A small masked image model, trained from scratch: arch densenet.
Rows from block 23 of a small masked image model, named by matrix and row number. Each number is 128 + 32 x the weight over its row's rms, rounded and kept within 0 to 255. All counts start at 0. Numbers have three digits each. After the name is the row's rms in percent of the matrix's.
Before each channel's rows are labels from the 100 images, of 14976, where the channel reaches its highest value: "responds to" is what is common among them. Only what is clearly more common there than usual is listed. The data: telescope images of galaxies (Galaxy Zoo DECaLS). In brackets: how many of the 100, against the usual share in percent.
# conv1: bottleneck pointwise conv (model.blocks.25.conv1.weight, 128x400x1x1), inputs 320-399

responds to: shape: featured or disk (63 vs 30.4)
conv1.55 103:137114079093142127093202175100070132096079162204073123156113181144130113122138072085125108121125149142136066156165058146074120210129156132143188100201041099138143085091149143125153062102125195106154123231092097191120034189117012147088096174

responds to: roundness: cigar-shaped (35 vs 8.1)
conv1.118 105:141090198167080126199082242128136151161185129168163140083162153077062153029104122135082112129094127074155184124113136132154083092178152066143146118138103136150128141214073121087108192162162108112023079139155190069095060143090182198150115172

responds to: shape: featured or disk (75 vs 30.4); edge-on disk: no (66 vs 24.7); spiral arms: yes (50 vs 18.8)
conv1.86 097:080104126089164112143202156057130080133077130129129116142114134050176132084111130093184146122124088138113076097187135141084089116159107190115115091188133106094116136057093125101170141158077093114151057092092087103157146023071093159122079173

responds to: roundness: cigar-shaped (30 vs 8.1)
conv1.58 096:112078085111118156114107153137159123224120088142168125120102063179123116104172101107142238164084160191127148192122145083181159130064194100157125076167102175210166164195077037149140095205190066175126203114153174143162182179109178036157121126

responds to: edge-on disk: yes (26 vs 5.2)
conv1.46 096:121095140107148145123184182104195135029149112087142142077146142162164131124065109100111188129100050169145101066154120088117115143154055114161141069123087153096146107136122167126214061121089145101092135090089106167133147060206185119086106088

responds to: edge-on disk: yes (44 vs 5.2); roundness: cigar-shaped (37 vs 8.1)
conv1.83 102:129174131132133115113149122099081084084150145144116103147133181138183122103191135168136119147145130143136077091128133099130214129119030156078089131101197129135177117143106111045233136182123085194120117093162199108086076172179153123066106049

responds to: shape: featured or disk (67 vs 30.4); edge-on disk: no (63 vs 24.7); spiral arms: yes (44 vs 18.8)
conv1.4 098:131107161178168188098198110093178106176108132133075141125067139115104101127152095202180127145150081104131133169140132082198122047152204126195095160101115132116208126076167100136159135157063094137151137183129093142188178139159155199123127196

responds to: edge-on disk: yes (33 vs 5.2)
conv1.32 097:162087090107175118101181117052191111137168131132127115203085165037123177171230148095138171154129132200159211104146070067172107037163131187141123132152138075195072081156095071116140106133111160142128078060115122145127121130153128165173121114

responds to: shape: star or artifact (29 vs 1.3)
conv1.5 107:165212131124149174199087087097150112086049172140106138135082163136103126111132136122138088126215172149146154124189175095107190146148185120121081142205167187119154199161116057119152083255146141186201091166098059103144085158168166114156198158

responds to: edge-on disk: yes (25 vs 5.2)
conv1.105 101:119150135173079117126165167114160059108143183180106139142129107099082094115084113099152157087180128134112078076153122069131107084128134216131195061171110116189129130058142097128073102015104070115065140177141174097129139174016142126125171147

responds to: edge-on disk: yes (35 vs 5.2)
conv1.93 101:207154149100153125118142154062190121103190138070129127117103220082171114138103058105081180056161103154063130157130146117172152028108125156192127151117120118140067074115100143111206139130099134134138130117157161165124179169146159139144114083

responds to: shape: featured or disk (67 vs 30.4); edge-on disk: no (59 vs 24.7)
conv1.54 103:111132196123115129129129165134139144203163134152050148060093130053130113086103159129208083213079166088154135119106140109082157075112117109103119131162134058064106096154120135055073173183145107201064128131043207139115123046211118189066099102

responds to: roundness: cigar-shaped (31 vs 8.1); edge-on disk: yes (30 vs 5.2)
conv1.0 106:171127100128164133060159195138193124172121133075147160134115128195096195142064093136187217189085098185073130210176181066130141147079153084113144189168206135124110136212048084069071158146096200217136070071034136043086108146177146117090091113

responds to: shape: featured or disk (79 vs 30.4); edge-on disk: no (65 vs 24.7); spiral winding: tight (37 vs 6.8)
conv1.126 103:157134136102157156117177132149147153213131191157107145090102115109129070138119094141186110178102064150194113151141122078131079171139206089161137103132128182150089140130136154110047124068167079190142148131133131066115153147105184121167157174

responds to: edge-on disk: yes (41 vs 5.2)
conv1.64 107:136176071107093120145185112202130134096147138184129130104151132149019160094156172084122128125105097168139162110164116140143206169158125153169145075125147109173132195088173154145213124090142156167053210116153108060137166229116130129158203167

responds to: edge-on disk: yes (44 vs 5.2); roundness: cigar-shaped (42 vs 8.1)
conv1.69 107:174125106129134136110118122140126149133144106138081130205055106100095162189041143100126186082121064112111149148132099109137095168097162152151097167209122089091140168135168195090090064202123118117246138109163175188060092111150176089131039108

responds to: shape: featured or disk (66 vs 30.4); edge-on disk: yes (54 vs 5.2); roundness: cigar-shaped (26 vs 8.1)
conv1.38 100:152160138096161137119121138137112206072131152132118140215123140177144163141232124081045159167090103187074141103164179106184140106077174154116123077208154123105156160135136088176108112021148127157217142073041210122097170217149090173172102090

responds to: bar: no (34 vs 12.9)
conv1.102 100:075131131125190216185100136117135122098114125147127165176145131122177116125128129156101160082128097132132188111174114065108066084104203138175126187113183049106115203112156046106054128179122164133161135089143172184146102091152009083105119121

responds to: roundness: cigar-shaped (52 vs 8.1); edge-on disk: yes (42 vs 5.2)
conv1.49 105:137148187124098135155050145075112150133144124155120096142127079036081171123099214098156101089161152134128137105128139188112153077152075188114139109172138135095079152099164133190039207088097084039160170050161159135158118109070129156156171137

responds to: shape: featured or disk (70 vs 30.4); edge-on disk: no (51 vs 24.7); bar: no (30 vs 12.9)
conv1.43 097:113142218129075111139102145108126091157153155149095133131154135115115102071080133155104170215070150126158168089164115112185153187158093102092103147136076061122138122175097143163162231087106115081054074078053141088089082130090135128208178214

responds to: edge-on disk: yes (25 vs 5.2)
conv1.73 104:154198148177074195064195131127100178138062172150110126094168123141169133120039131105128177132116167127125095098159087094156110156091161089084134141077031172056158082129190111133251130130114105212069171087122142063108142131111161120100063159

responds to: edge-on disk: yes (37 vs 5.2); roundness: cigar-shaped (31 vs 8.1)
conv1.44 099:084084103091110174141151066086092162152108102150179054155200059100164120115134136080122100128142076159142134148104099173119080109086116113091187229148104118219116126109190113120115079152155174122173170121133126123121108153145148184157084160

responds to: shape: featured or disk (74 vs 30.4); edge-on disk: no (59 vs 24.7); spiral arms: yes (47 vs 18.8)
conv1.106 094:167159145102113105082132152088163085182110133105135109048148159139133171076147140236142123154121180195139078088221151108133055091112103136114170077078195070059146179021051061158130139113209126169169156119114042180102103101155134059065196144

responds to: roundness: cigar-shaped (29 vs 8.1); edge-on disk: yes (26 vs 5.2)
conv1.108 098:087172077076167099143155151077111095151090096161138076137154170083098189088086154130111154160141121134110038148122113142116084122078132079110098126206142113078111188131105074238125094140070101133126056100057201141128217099126164168174131089

responds to: shape: featured or disk (75 vs 30.4); edge-on disk: no (70 vs 24.7); spiral arms: yes (51 vs 18.8)
conv1.107 099:085130110121107140056153124131142170128151115087118145199138182196088179109164135146091206045227134152119118178049163055136134122105130118164151107194120208073115142166071115156120123148158142115138134035145138130119111170184122096150111223

responds to: edge-on disk: yes (42 vs 5.2); roundness: cigar-shaped (33 vs 8.1)
conv1.52 092:135139076106157113145156117038193163159112097105141138097143171085200176132062125072131104141112169096080088142024145078140080106133184127136185158164079102208102044099115053203103113085132132083093121164193132149082145104100086182136161145

responds to: edge-on disk: yes (25 vs 5.2)
conv1.13 096:175137124101138183105107139223150159150145150124146160132192156133154163139103118105127046140134168054089045135142140143087123116052175086117140190126154103151104214109116098215146125111144197112139255089174048193187082102080108134156182137

responds to: shape: featured or disk (70 vs 30.4); edge-on disk: yes (60 vs 5.2); roundness: cigar-shaped (27 vs 8.1)
conv1.94 099:139124080181084101139165119110223098173124194125108180158173224187074199179105140053198167103093172161145099102176101151170143226089141125138142183166171168144046184218166085166077064057151132159134164141069050089127085163155197175193203040

responds to: edge-on disk: yes (39 vs 5.2); roundness: cigar-shaped (26 vs 8.1)
conv1.47 095:100150139098118123115133134104140122097104103164154107180142105133173121132165144067113166135182131054109073083094168157085051105106154100034090203062186160120150146126192105118188173135116087117110096130192088159103098181061106051125107102

responds to: roundness: round (46 vs 20.3)
conv1.48 090:126095103095154134121106100089144115119137102123139124159139083161237135185087152082126182138194086163082155201124107110151127117121102108133132087072115138169075160099174173163109090162071102089152187157103162073117101119137176064126156108

responds to: edge-on disk: yes (29 vs 5.2)
conv1.14 097:149126129123100138160096148143132132147115152203109134114122140161128138139106113184095113137102216140118078167084150144135130181158090128165132121162167111071155134098085053168018165070152093128195139135201102115093097136105112077170167180

responds to: edge-on disk: yes (30 vs 5.2); roundness: cigar-shaped (30 vs 8.1)
conv1.61 090:137115142149090116095115120108108060037162154168140134080201108108080102079136130157159012080164186116073112089144176109091101029094114064143202062114106109138101138144076043216131139074192138136135168130145085068131125138119121182145233070

responds to: spiral arms: yes (44 vs 18.8); bulge size: small (29 vs 7.2)
conv1.125 101:125142098154101072091086132100153102112104142094050105118090184159107162063127142119182118091085148097147140175151148124147134217220129108132130070110097144088144089116111207078110105171161147102080105078162194093151138196130218131174105074

responds to: edge-on disk: yes (48 vs 5.2); roundness: cigar-shaped (37 vs 8.1)
conv1.18 105:193123125063113114149112181115118128176125123136157124156162136105179126100177121144061199113151146209128173166102127050169155119197112137136097096185173142133067157145108090130102084108140078167149172109187098130126107190095194040113126161

responds to: edge-on disk: yes (26 vs 5.2)
conv1.68 104:157094097162123146154180085138151139107132097148138106105130090027186229153150137044143121123175097223120156091090077114138112128130153189110117115171108189236141134165199172135113072213200103179148158182153116114091205138147150103105113162

responds to: shape: featured or disk (68 vs 30.4); edge-on disk: yes (39 vs 5.2)
conv1.36 102:160159135093119083108115128126096200221173077185065081135092119185107165131201103113109081078109161089153104107163206107027181111118114115124122115124207154116109205078098103083089146139105131036178205119168119255204097127141068127068091140

responds to: edge-on disk: yes (36 vs 5.2)
conv1.6 098:209195061107172152062206141163111094085118111114099138158130148155069144104109119116130212209111072121193158139144076128177120109113091067118122107113089148113103106192116203057066146168123136128200155193158147144140114117116151255227170119

responds to: shape: featured or disk (60 vs 30.4); edge-on disk: no (52 vs 24.7); spiral arms: yes (41 vs 18.8)
conv1.62 101:107127077114084140108121131166099119158145147152124113121102128149050201179068065120076178061104084090147115114181084239107062185086143168109178033132117103079196067082121123124148121161143172125100122095178113203055136155107074126086080061