A small masked image model, trained from scratch: activation silu.
Rows from block 19 of a small masked image model, named by matrix and row number. Each number is 50 + 12 x the weight over its row's rms, rounded and kept within 0 to 99. All counts start at 0.
After each channel's rows are labels from the 100 images, of 14976, where the channel reaches its highest value: "strongest on" is what is common among them. Only what is clearly more common there than usual is listed. The data: telescope images of galaxies (Galaxy Zoo DECaLS). In brackets: how many of the 100, against the usual share in percent.
# conv1: bottleneck pointwise conv (model.blocks.21.conv1.weight, 128x272x1x1), inputs 91-181

conv1.21:42 36 68 32 43 36 76 44 47 52 61 61 47 47 35 36 39 28 66 43 63 51 38 47 53 44 57 58 67 48 55 59 37 41 60 55 38 69 76 40 51 80 50 24 38 48 45 43 48 45 41 47 68 55 67 67 56 53 44 35 38 49 52 70 58 64 39 37 44 58 50 55 49 36 33 65 71 29 55 62 28 54 44 56 68 35 52 66 41 41 32
strongest on: shape: featured or disk (77 vs 30.4); edge-on disk: no (56 vs 24.7); spiral arms: yes (39 vs 18.8)

conv1.123:46 49 57 55 26 22 65 45 50 42 35 54 33 38 40 72 66 75 24 54 35 44 45 49 44 55 37 48 36 40 52 52 60 46 62 78 49 55 60 55 54 55 51 43 66 68 54 41 58 72 61 49 42 67 46 32 57 67 44 43 36 42 38 59 36 51 55 40 51 43 62 41 60 50 46 58 45 40 71 27 66 60 53 62 56 40 76 66 40 59 26
strongest on: edge-on disk: yes (25 vs 5.2)

conv1.23:43 56 44 49 77 83 59 45 60 48 55 51 55 58 59 37 57 58 47 58 60 53 49 66 47 48 67 68 50 51 43 46 45 76 59 52 28 53 48 42 46 53 39 40 48 39 48 84 57 48 55 61 43 68 34 45 40 33 46 45 73 58 32 59 74 48 30 44 51 34 54 41 35 37 62 36 57 77 47 37 40 53 60 59 56 61 60 39 58 48 45
strongest on: shape: star or artifact (37 vs 1.3)

conv1.79:52 35 54 47 72 44 40 72 47 60 58 46 66 58 35 45 53 54 59 64 30 48 38 49 43 44 62 27 40 54 56 46 44 51 55 70 27 40 41 69 39 38 53 46 35 44 42 55 67 31 52 34 62 48 55 45 63 38 69 29 59 50 36 59 38 60 34 37 58 54 46 52 54 60 49 58 49 43 59 70 52 64 52 59 53 23 49 32 44 56 44
strongest on: edge-on disk: yes (46 vs 5.2); roundness: cigar-shaped (43 vs 8.1)

conv1.118:29 48 38 38 64 50 62 48 57 48 38 49 53 54 55 71 64 45 68 53 53 71 48 47 25 47 66 44 49 59 50 41 52 36 58 38 51 51 60 54 46 40 54 45 75 56 56 53 45 56 38 51 68 43 57 63 36 64 67 43 44 59 64 41 55 56 39 56 89 69 53 53 55 65 61 48 42 21 39 59 67 60 37 47 41 51 56 46 54 69 58
strongest on: shape: featured or disk (66 vs 30.4); edge-on disk: yes (27 vs 5.2)

conv1.124:46 44 39 80 44 51 57 55 34 45 35 59 49 69 30 43 35 50 65 45 29 57 58 73 55 32 59 58 45 41 47 57 49 57 46 59 54 49 44 40 50 54 64 40 35 36 37 51 55 31 65 33 35 35 39 41 43 51 69 69 62 63 33 56 67 57 48 55 34 50 66 35 47 42 53 55 42 51 45 63 55 34 61 43 65 37 82 70 46 39 49
strongest on: shape: featured or disk (64 vs 30.4); edge-on disk: yes (34 vs 5.2)

conv1.67:48 54 42 46 49 60 20 51 48 48 46 53 33 63 53 36 70 61 51 53 54 55 52 31 60 35 40 54 39 34 74 57 60 40 59 41 60 48 47 42 50 64 71 27 33 38 64 49 59 51 53 56 43 48 48 36 61 56 67 50 58 65 36 57 57 46 46 41 64 66 48 63 47 58 75 51 54 44 36 61 54 46 44 48 51 38 52 50 55 58 24
strongest on: shape: featured or disk (62 vs 30.4); edge-on disk: no (53 vs 24.7); bulge size: small (26 vs 7.2)

conv1.107:52 44 51 62 43 50 52 28 49 49 29 54 17 50 32 70 68 39 52 49 59 23 41 44 56 53 59 45 48 48 36 35 34 30 54 46 36 55 52 52 57 52 55 40 46 58 46 41 46 44 60 28 57 50 43 67 45 50 49 51 46 61 35 53 68 51 61 54 60 54 47 61 39 33 78 57 59 30 55 31 48 55 47 51 42 40 64 59 62 53 28
strongest on: shape: featured or disk (69 vs 30.4); edge-on disk: yes (32 vs 5.2)

conv1.116:59 39 42 34 54 48 42 67 53 37 42 58 58 68 38 49 56 42 61 48 46 51 55 41 47 65 47 56 64 56 32 42 48 33 67 63 51 59 48 41 74 48 55 49 49 44 65 57 45 35 48 70 58 45 63 76 50 41 65 52 57 58 45 49 58 49 80 78 50 31 38 60 44 32 46 45 63 41 56 71 62 50 33 53 44 55 38 40 44 51 34
strongest on: shape: featured or disk (66 vs 30.4); edge-on disk: yes (29 vs 5.2)

conv1.75:44 50 47 45 61 40 76 50 47 46 52 70 46 46 52 54 30 49 59 52 55 45 54 37 58 54 54 51 53 43 41 53 61 52 71 61 53 43 66 47 61 49 47 55 56 58 45 51 51 47 64 39 30 50 47 45 57 56 55 60 69 35 45 42 59 45 56 53 47 49 44 80 37 53 64 57 34 55 53 26 58 50 52 44 64 60 75 70 58 57 53
strongest on: shape: featured or disk (70 vs 30.4); edge-on disk: no (59 vs 24.7); spiral arms: no (25 vs 4.2)

conv1.62:34 37 41 36 57 33 60 49 38 58 65 53 57 61 51 57 55 44 59 48 61 40 54 61 59 39 46 42 33 56 48 42 59 61 53 38 59 43 52 26 47 43 65 51 44 62 38 53 33 46 48 41 56 55 66 43 47 47 48 70 54 47 43 53 46 65 49 24 57 51 68 56 65 62 41 51 46 39 48 55 46 45 73 50 44 37 55 49 43 50 68
strongest on: roundness: cigar-shaped (55 vs 8.1); edge-on disk: yes (27 vs 5.2)

conv1.48:40 46 62 45 36 63 48 54 56 53 41 36 48 67 46 55 42 60 57 54 43 30 64 58 46 48 41 71 54 49 63 57 40 45 53 53 66 68 59 52 52 66 62 68 52 45 41 46 60 51 44 52 58 51 49 62 42 53 43 40 43 50 71 44 62 46 58 55 57 40 48 60 49 30 42 42 34 46 35 51 38 61 40 52 55 45 52 59 55 53 29
strongest on: shape: featured or disk (62 vs 30.4)

conv1.69:58 44 47 56 49 42 63 59 54 49 46 44 39 40 60 53 54 39 43 63 48 61 41 44 59 40 52 59 50 40 46 51 39 51 57 73 54 64 50 46 47 76 57 56 64 33 45 47 35 46 52 42 53 41 48 41 45 43 65 45 41 55 37 66 62 35 66 57 40 38 35 54 34 81 37 52 24 67 47 53 44 45 50 36 51 47 34 69 56 43 57
strongest on: roundness: cigar-shaped (25 vs 8.1)

conv1.74:40 53 38 68 55 39 38 31 49 42 39 30 62 33 41 43 48 47 55 20 19 56 52 55 52 44 43 46 54 59 50 71 41 51 27 54 76 51 66 54 59 49 49 50 49 41 53 57 49 50 36 45 53 39 75 35 54 46 58 20 35 62 50 43 61 43 59 40 33 35 50 56 54 35 38 72 49 39 54 46 66 54 50 68 48 40 65 74 40 53 61
strongest on: edge-on disk: no (52 vs 24.7)

conv1.73:54 57 44 68 74 48 53 46 55 46 41 35 46 46 34 58 45 44 54 41 45 52 60 62 66 24 50 40 54 40 21 55 61 54 59 47 38 46 50 51 59 57 54 64 60 56 66 50 55 50 53 42 35 36 44 43 69 52 57 55 24 65 72 43 27 33 56 33 60 51 45 58 73 68 51 45 65 78 39 53 54 47 64 51 41 41 50 34 67 57 49
strongest on: roundness: cigar-shaped (43 vs 8.1); edge-on disk: yes (37 vs 5.2)

conv1.114:46 47 33 55 52 51 55 59 41 69 54 50 55 54 36 69 59 49 55 46 53 57 35 40 38 42 62 42 48 54 48 52 42 38 68 65 63 79 52 55 46 36 47 63 57 49 73 47 49 60 39 50 57 84 38 48 65 33 37 43 71 46 36 40 54 61 39 52 25 32 32 51 73 40 55 36 57 70 40 45 59 61 54 43 62 49 41 36 57 57 66
strongest on: shape: featured or disk (68 vs 30.4); edge-on disk: yes (46 vs 5.2); roundness: cigar-shaped (30 vs 8.1)

conv1.89:39 47 54 60 51 65 59 53 69 63 52 59 33 42 41 55 38 40 49 53 51 55 43 48 46 48 44 42 57 65 54 36 51 48 66 60 43 62 56 37 50 27 67 52 73 63 45 45 58 70 43 55 68 56 74 34 66 30 70 44 56 19 54 62 55 49 33 46 58 46 35 48 36 43 46 47 60 45 59 40 48 39 48 53 52 26 53 80 66 48 55
strongest on: roundness: cigar-shaped (33 vs 8.1); edge-on disk: yes (26 vs 5.2)

conv1.83:43 52 44 52 54 43 64 52 49 46 43 31 42 48 43 73 54 38 46 33 40 68 55 38 56 49 57 72 70 38 45 55 50 37 67 54 64 42 53 47 45 51 66 31 60 39 36 36 59 62 44 53 47 59 57 51 58 66 35 49 51 60 46 73 51 44 51 45 45 59 50 56 49 51 59 42 29 58 57 44 39 59 35 47 69 69 28 38 45 43 34
strongest on: roundness: cigar-shaped (53 vs 8.1)

conv1.85:67 51 61 78 43 54 45 40 67 35 54 39 39 70 40 57 51 54 70 40 35 56 54 44 52 50 49 64 42 72 35 46 47 60 38 52 27 44 57 57 56 56 62 49 59 52 54 48 54 56 44 22 58 66 42 60 51 54 62 47 48 52 48 42 45 52 44 58 71 46 55 54 51 63 49 38 58 42 55 38 45 19 52 44 34 47 26 59 55 37 46
strongest on: roundness: cigar-shaped (26 vs 8.1)

conv1.14:47 43 36 44 47 42 57 39 41 49 40 30 59 45 66 53 54 47 41 52 63 27 51 58 58 46 28 63 54 46 59 37 60 54 68 50 61 38 43 63 43 61 54 30 53 44 56 55 35 43 43 51 42 51 53 47 46 23 57 37 31 41 47 55 61 53 56 35 29 62 52 51 39 52 58 35 64 37 32 41 45 51 54 56 52 43 59 33 62 22 61
strongest on: shape: featured or disk (75 vs 30.4); edge-on disk: no (69 vs 24.7); spiral arms: yes (48 vs 18.8)

conv1.117:43 54 49 49 61 34 40 38 49 56 50 50 36 55 38 46 48 32 54 37 30 67 45 40 46 34 48 57 42 51 47 43 62 57 55 50 55 60 60 36 59 55 40 33 45 42 52 38 39 53 53 52 82 63 59 52 65 29 54 38 45 58 57 34 84 47 47 61 73 69 55 62 87 51 56 35 52 61 51 57 36 80 50 38 58 31 62 52 38 78 28
strongest on: roundness: cigar-shaped (42 vs 8.1)

conv1.122:63 61 38 53 42 42 53 48 53 48 49 27 46 42 47 62 36 41 60 54 68 42 44 35 51 62 56 64 53 46 51 52 46 65 55 38 45 55 64 45 62 53 59 54 43 56 57 50 42 57 62 43 37 37 67 40 58 56 69 58 53 51 66 52 55 58 32 31 46 50 60 51 48 47 64 39 40 49 44 42 33 57 43 58 59 51 36 68 71 50 45
strongest on: roundness: cigar-shaped (30 vs 8.1)

conv1.20:51 53 57 39 58 38 45 51 31 60 46 51 50 51 61 28 45 47 44 43 52 32 52 37 34 42 36 50 55 59 58 54 59 48 46 50 43 43 66 55 50 61 63 43 65 43 32 54 61 47 47 49 51 54 48 40 41 53 61 44 45 75 54 42 34 38 67 37 50 63 45 73 63 41 41 60 37 45 61 59 62 59 35 38 46 55 54 35 37 45 51
strongest on: shape: featured or disk (65 vs 30.4); edge-on disk: no (60 vs 24.7); bulge size: small (35 vs 7.2)

conv1.49:42 44 46 74 56 66 50 48 40 66 65 35 55 51 43 45 56 33 44 45 42 41 31 51 55 48 24 44 61 54 42 36 52 54 43 66 68 35 40 44 48 47 46 47 49 52 62 53 50 53 40 43 34 42 65 67 56 59 53 47 55 38 41 48 44 72 60 61 94 57 41 46 45 61 53 57 68 38 62 53 52 46 60 64 53 31 55 50 48 58 48
strongest on: edge-on disk: yes (29 vs 5.2)

conv1.91:62 34 41 62 66 56 34 47 52 52 47 50 51 57 37 40 48 43 47 48 65 41 58 51 55 45 50 45 40 59 59 48 54 63 59 50 45 45 40 40 48 78 49 53 51 44 41 62 43 51 42 40 38 60 68 61 35 34 59 44 66 39 42 67 60 51 65 48 25 59 58 56 48 35 43 49 52 75 48 45 31 43 57 43 68 50 52 51 57 26 50
strongest on: shape: star or artifact (42 vs 1.3)

conv1.80:57 48 44 29 37 38 78 45 37 30 36 44 65 60 42 59 57 51 58 60 71 44 65 48 41 49 52 64 44 59 65 47 33 36 45 60 51 42 51 56 58 37 55 54 32 30 52 61 54 36 52 50 76 68 51 45 55 20 48 31 44 68 37 53 54 49 57 54 69 39 31 52 37 44 45 40 24 41 47 46 38 56 48 64 66 55 54 25 66 53 67
strongest on: edge-on disk: no (67 vs 24.7); shape: featured or disk (67 vs 30.4); spiral arms: yes (54 vs 18.8)

conv1.126:65 52 60 74 41 72 51 37 66 60 42 51 49 59 42 44 38 49 59 31 44 44 48 50 46 45 55 44 58 46 57 42 65 59 52 43 46 64 52 45 67 47 61 57 39 72 47 51 50 53 49 39 41 41 31 47 46 48 61 41 70 69 56 64 45 59 49 45 42 39 62 53 58 43 55 47 45 64 57 37 56 47 34 44 58 50 35 49 63 63 48
strongest on: shape: featured or disk (71 vs 30.4); edge-on disk: yes (40 vs 5.2)

conv1.19:29 54 47 33 41 48 44 39 57 33 58 54 55 55 71 35 51 58 61 58 58 64 50 62 38 61 40 56 47 30 62 36 31 62 49 43 39 29 39 50 56 52 43 57 51 64 38 79 30 56 68 38 37 68 43 24 54 54 55 52 39 63 44 44 41 34 37 52 42 50 35 49 37 58 52 56 31 38 60 52 61 63 57 44 85 46 55 34 56 85 54
strongest on: roundness: cigar-shaped (46 vs 8.1)

conv1.120:34 27 47 57 49 53 51 58 54 46 75 67 38 62 53 38 55 49 57 32 60 62 47 49 41 31 47 54 37 65 49 54 42 53 50 37 46 63 41 66 48 45 56 42 58 23 39 64 60 35 53 37 37 24 68 56 50 59 44 65 45 61 44 49 38 30 48 50 34 34 54 73 52 51 59 50 49 65 47 41 44 55 43 55 56 41 50 30 51 66 45
strongest on: roundness: cigar-shaped (39 vs 8.1); edge-on disk: yes (31 vs 5.2)

conv1.86:48 71 50 44 49 31 62 37 47 43 52 42 45 51 42 50 77 36 66 23 39 56 43 52 58 59 43 67 47 56 39 49 49 43 45 56 28 47 38 42 59 52 29 49 82 56 58 43 41 65 50 54 32 77 38 48 58 62 56 50 54 37 47 52 46 41 50 52 44 57 63 42 47 49 60 54 67 49 53 42 23 45 55 67 43 46 50 49 59 44 72
strongest on: roundness: cigar-shaped (42 vs 8.1); edge-on disk: yes (40 vs 5.2)

conv1.57:60 35 36 45 57 64 41 60 58 36 31 60 40 47 32 61 53 38 56 58 42 47 50 44 57 70 42 43 41 54 28 48 62 48 53 31 60 54 44 43 52 63 46 58 57 16 22 44 57 52 55 50 40 42 76 40 50 76 63 49 55 31 46 70 41 41 62 22 57 66 45 33 48 54 68 37 37 47 42 50 38 44 60 55 50 46 78 50 47 49 35
strongest on: roundness: cigar-shaped (31 vs 8.1)

conv1.47:49 36 46 50 47 41 48 37 54 51 53 31 47 27 75 53 41 64 46 49 35 67 60 42 51 64 42 68 52 57 60 44 11 65 58 35 52 44 44 37 41 53 44 44 50 49 65 60 61 67 59 52 41 47 45 36 51 75 48 72 45 53 42 49 53 55 51 53 37 57 43 48 39 56 63 37 49 56 53 58 50 52 50 43 59 47 56 68 59 61 37
strongest on: roundness: cigar-shaped (41 vs 8.1); edge-on disk: yes (31 vs 5.2)

conv1.64:54 47 54 26 59 54 54 51 59 56 57 41 62 37 55 28 54 55 50 59 64 63 50 54 47 51 56 61 74 62 55 58 54 55 45 47 56 32 52 43 49 46 43 32 53 40 54 62 66 40 51 49 33 55 57 41 34 32 65 34 38 45 39 61 50 46 51 37 37 53 44 40 52 41 45 52 51 35 40 34 39 57 47 63 70 61 38 41 54 33 51
strongest on: shape: featured or disk (73 vs 30.4); edge-on disk: no (60 vs 24.7); spiral arms: yes (44 vs 18.8)

conv1.125:45 36 19 89 38 48 45 50 46 46 49 47 85 54 60 41 44 71 43 55 40 50 46 66 57 35 39 34 40 55 67 49 48 66 52 39 40 37 39 53 74 56 48 45 36 52 46 43 34 55 35 42 55 24 70 55 58 44 45 52 47 44 59 52 29 60 54 56 17 48 53 42 36 40 40 56 28 43 59 50 43 51 67 54 60 39 59 49 50 59 57
strongest on: shape: featured or disk (62 vs 30.4); edge-on disk: yes (31 vs 5.2)

conv1.90:44 58 68 65 44 46 48 44 63 48 56 32 60 42 54 63 40 43 45 58 63 67 49 46 51 57 65 49 45 54 52 61 53 54 55 83 35 44 51 49 60 36 65 46 45 54 52 43 67 41 52 52 51 55 48 34 60 58 46 58 55 61 36 43 53 45 62 29 75 55 43 62 46 58 45 53 40 53 42 56 43 57 46 63 56 49 18 44 47 63 70
strongest on: roundness: cigar-shaped (26 vs 8.1)

conv1.92:58 43 61 57 37 50 44 42 57 35 52 29 42 43 48 48 58 54 65 43 50 52 52 39 38 48 45 38 54 59 40 37 63 32 52 52 27 63 59 32 57 46 61 40 47 46 12 69 33 50 66 37 79 54 58 81 46 45 71 38 44 69 43 51 55 51 62 65 29 39 40 68 54 42 54 40 56 61 53 51 26 43 68 54 55 63 61 50 42 38 42
strongest on: shape: featured or disk (69 vs 30.4); edge-on disk: no (60 vs 24.7)

conv1.109:67 52 34 43 40 42 55 46 52 46 54 48 40 47 36 51 37 56 48 42 52 55 50 63 43 61 45 54 41 53 60 60 50 56 55 42 70 46 50 42 61 54 49 62 47 45 45 41 65 50 59 44 56 40 45 36 78 26 43 54 47 47 52 43 50 30 41 57 38 52 63 46 36 68 62 55 47 51 48 40 58 46 59 57 58 41 57 53 56 40 46
strongest on: edge-on disk: yes (28 vs 5.2)

conv1.36:54 60 58 51 38 55 45 55 42 44 26 39 64 68 55 58 56 57 69 70 56 51 54 43 50 44 61 50 42 52 64 45 40 69 50 36 34 49 44 59 62 40 41 64 53 51 26 57 49 45 49 58 53 42 51 63 46 75 49 49 30 40 44 46 43 55 27 66 69 37 50 54 76 41 56 75 63 63 50 34 66 49 39 63 64 38 45 46 40 46 32
strongest on: roundness: cigar-shaped (39 vs 8.1); edge-on disk: yes (31 vs 5.2)