A small masked image model, trained from scratch.
Model: 32-pixel images, arch densenet, norm batchnorm, activation silu.
Data: 44167 training examples, 14.5 epochs.
Rows from block 19 of a small masked image model, named by matrix and row number. Each number is 128 + 32 x the weight over its row's rms, rounded and kept within 0 to 255. All counts start at 0. Numbers have three digits each.
After each channel's rows are labels from the 100 images, of 14976, where the channel reaches its highest value: "colour at peak" is the nearest of a few named colours to the mean colour under the peak. Only what is clearly more common there than usual is listed. The data: telescope images of galaxies (Galaxy Zoo DECaLS).
# conv1: bottleneck pointwise conv (model.blocks.21.conv1.weight, 128x272x1x1), inputs 182-271

conv1.77:153104120141151118172164118180080147129128128100120137152147093125096200162177125124107125151107109184193127123118078126146145128146158111067114165132136125120155133063065130182063156105173097154137177189133136066161131049139168124059140123142143251019144068144230086135
colour at peak: brown; grey

conv1.42:148114104166157153135137100110138055153099157125124164122140134143152151167100112116158119140129139149102110144139118130149124087116107114139149102098115158092103145102105134141082094145084127139140063214102161127097179071175148090105132128044140045105079169114081084098
colour at peak: brown; grey

conv1.61:171174135154162121121129162120086086149208097206093095119130132088112173113109117132112188103121111120189121099109165113119096116090124141125164095141144114149110108155168136161193113203158141163121052100182117132126043193069137103144159146134157125108095128165190143128
colour at peak: grey

conv1.119:152146125111088148121145144103206122128147115169109138080129144119110129141110113139094105142107050157137135136095113123085048103124111092078132207108122105117178169115132121174094130172146089109110134135124105171133001135201143109055175104181210217147094152204080223190
colour at peak: grey; brown

conv1.121:136176112176155163099127158127140121097121101104118132108178148156109111135157087110112064180152119103149115129136134154136185156128141102136152160137164121138163133128064142132176091123134088058178141107053162065124065120031069203145234108165138136160037102154099158000
colour at peak: brown; grey

conv1.11:097112142163133186165174142122114139143091141156139152175115154192098091147153135136104091113157143098126139109138129108091076083145165104145060096179164097117175177151153104153078255114132154087124167194073218055187188161157120110114126170161117092090099140081092161120
colour at peak: brown

conv1.125:163158106153177075138118117140075126153099157076095129138102161164134142102121163105116112094127061160184177107106145110115176110114120151094122145139111079109143101151096084132155144152113137170183136159152128221120105127126100151132141130084076128155112116240163082136
colour at peak: grey; brown

conv1.108:118125084129143123152125143130146093118173162141147081108115165124154187061088116135114091155113121130152099147105092131135067114142123131083125089101104194135140107145134124115111144078127086094131225123049215088059203106189146201136235128168087115160075101123122128087
colour at peak: grey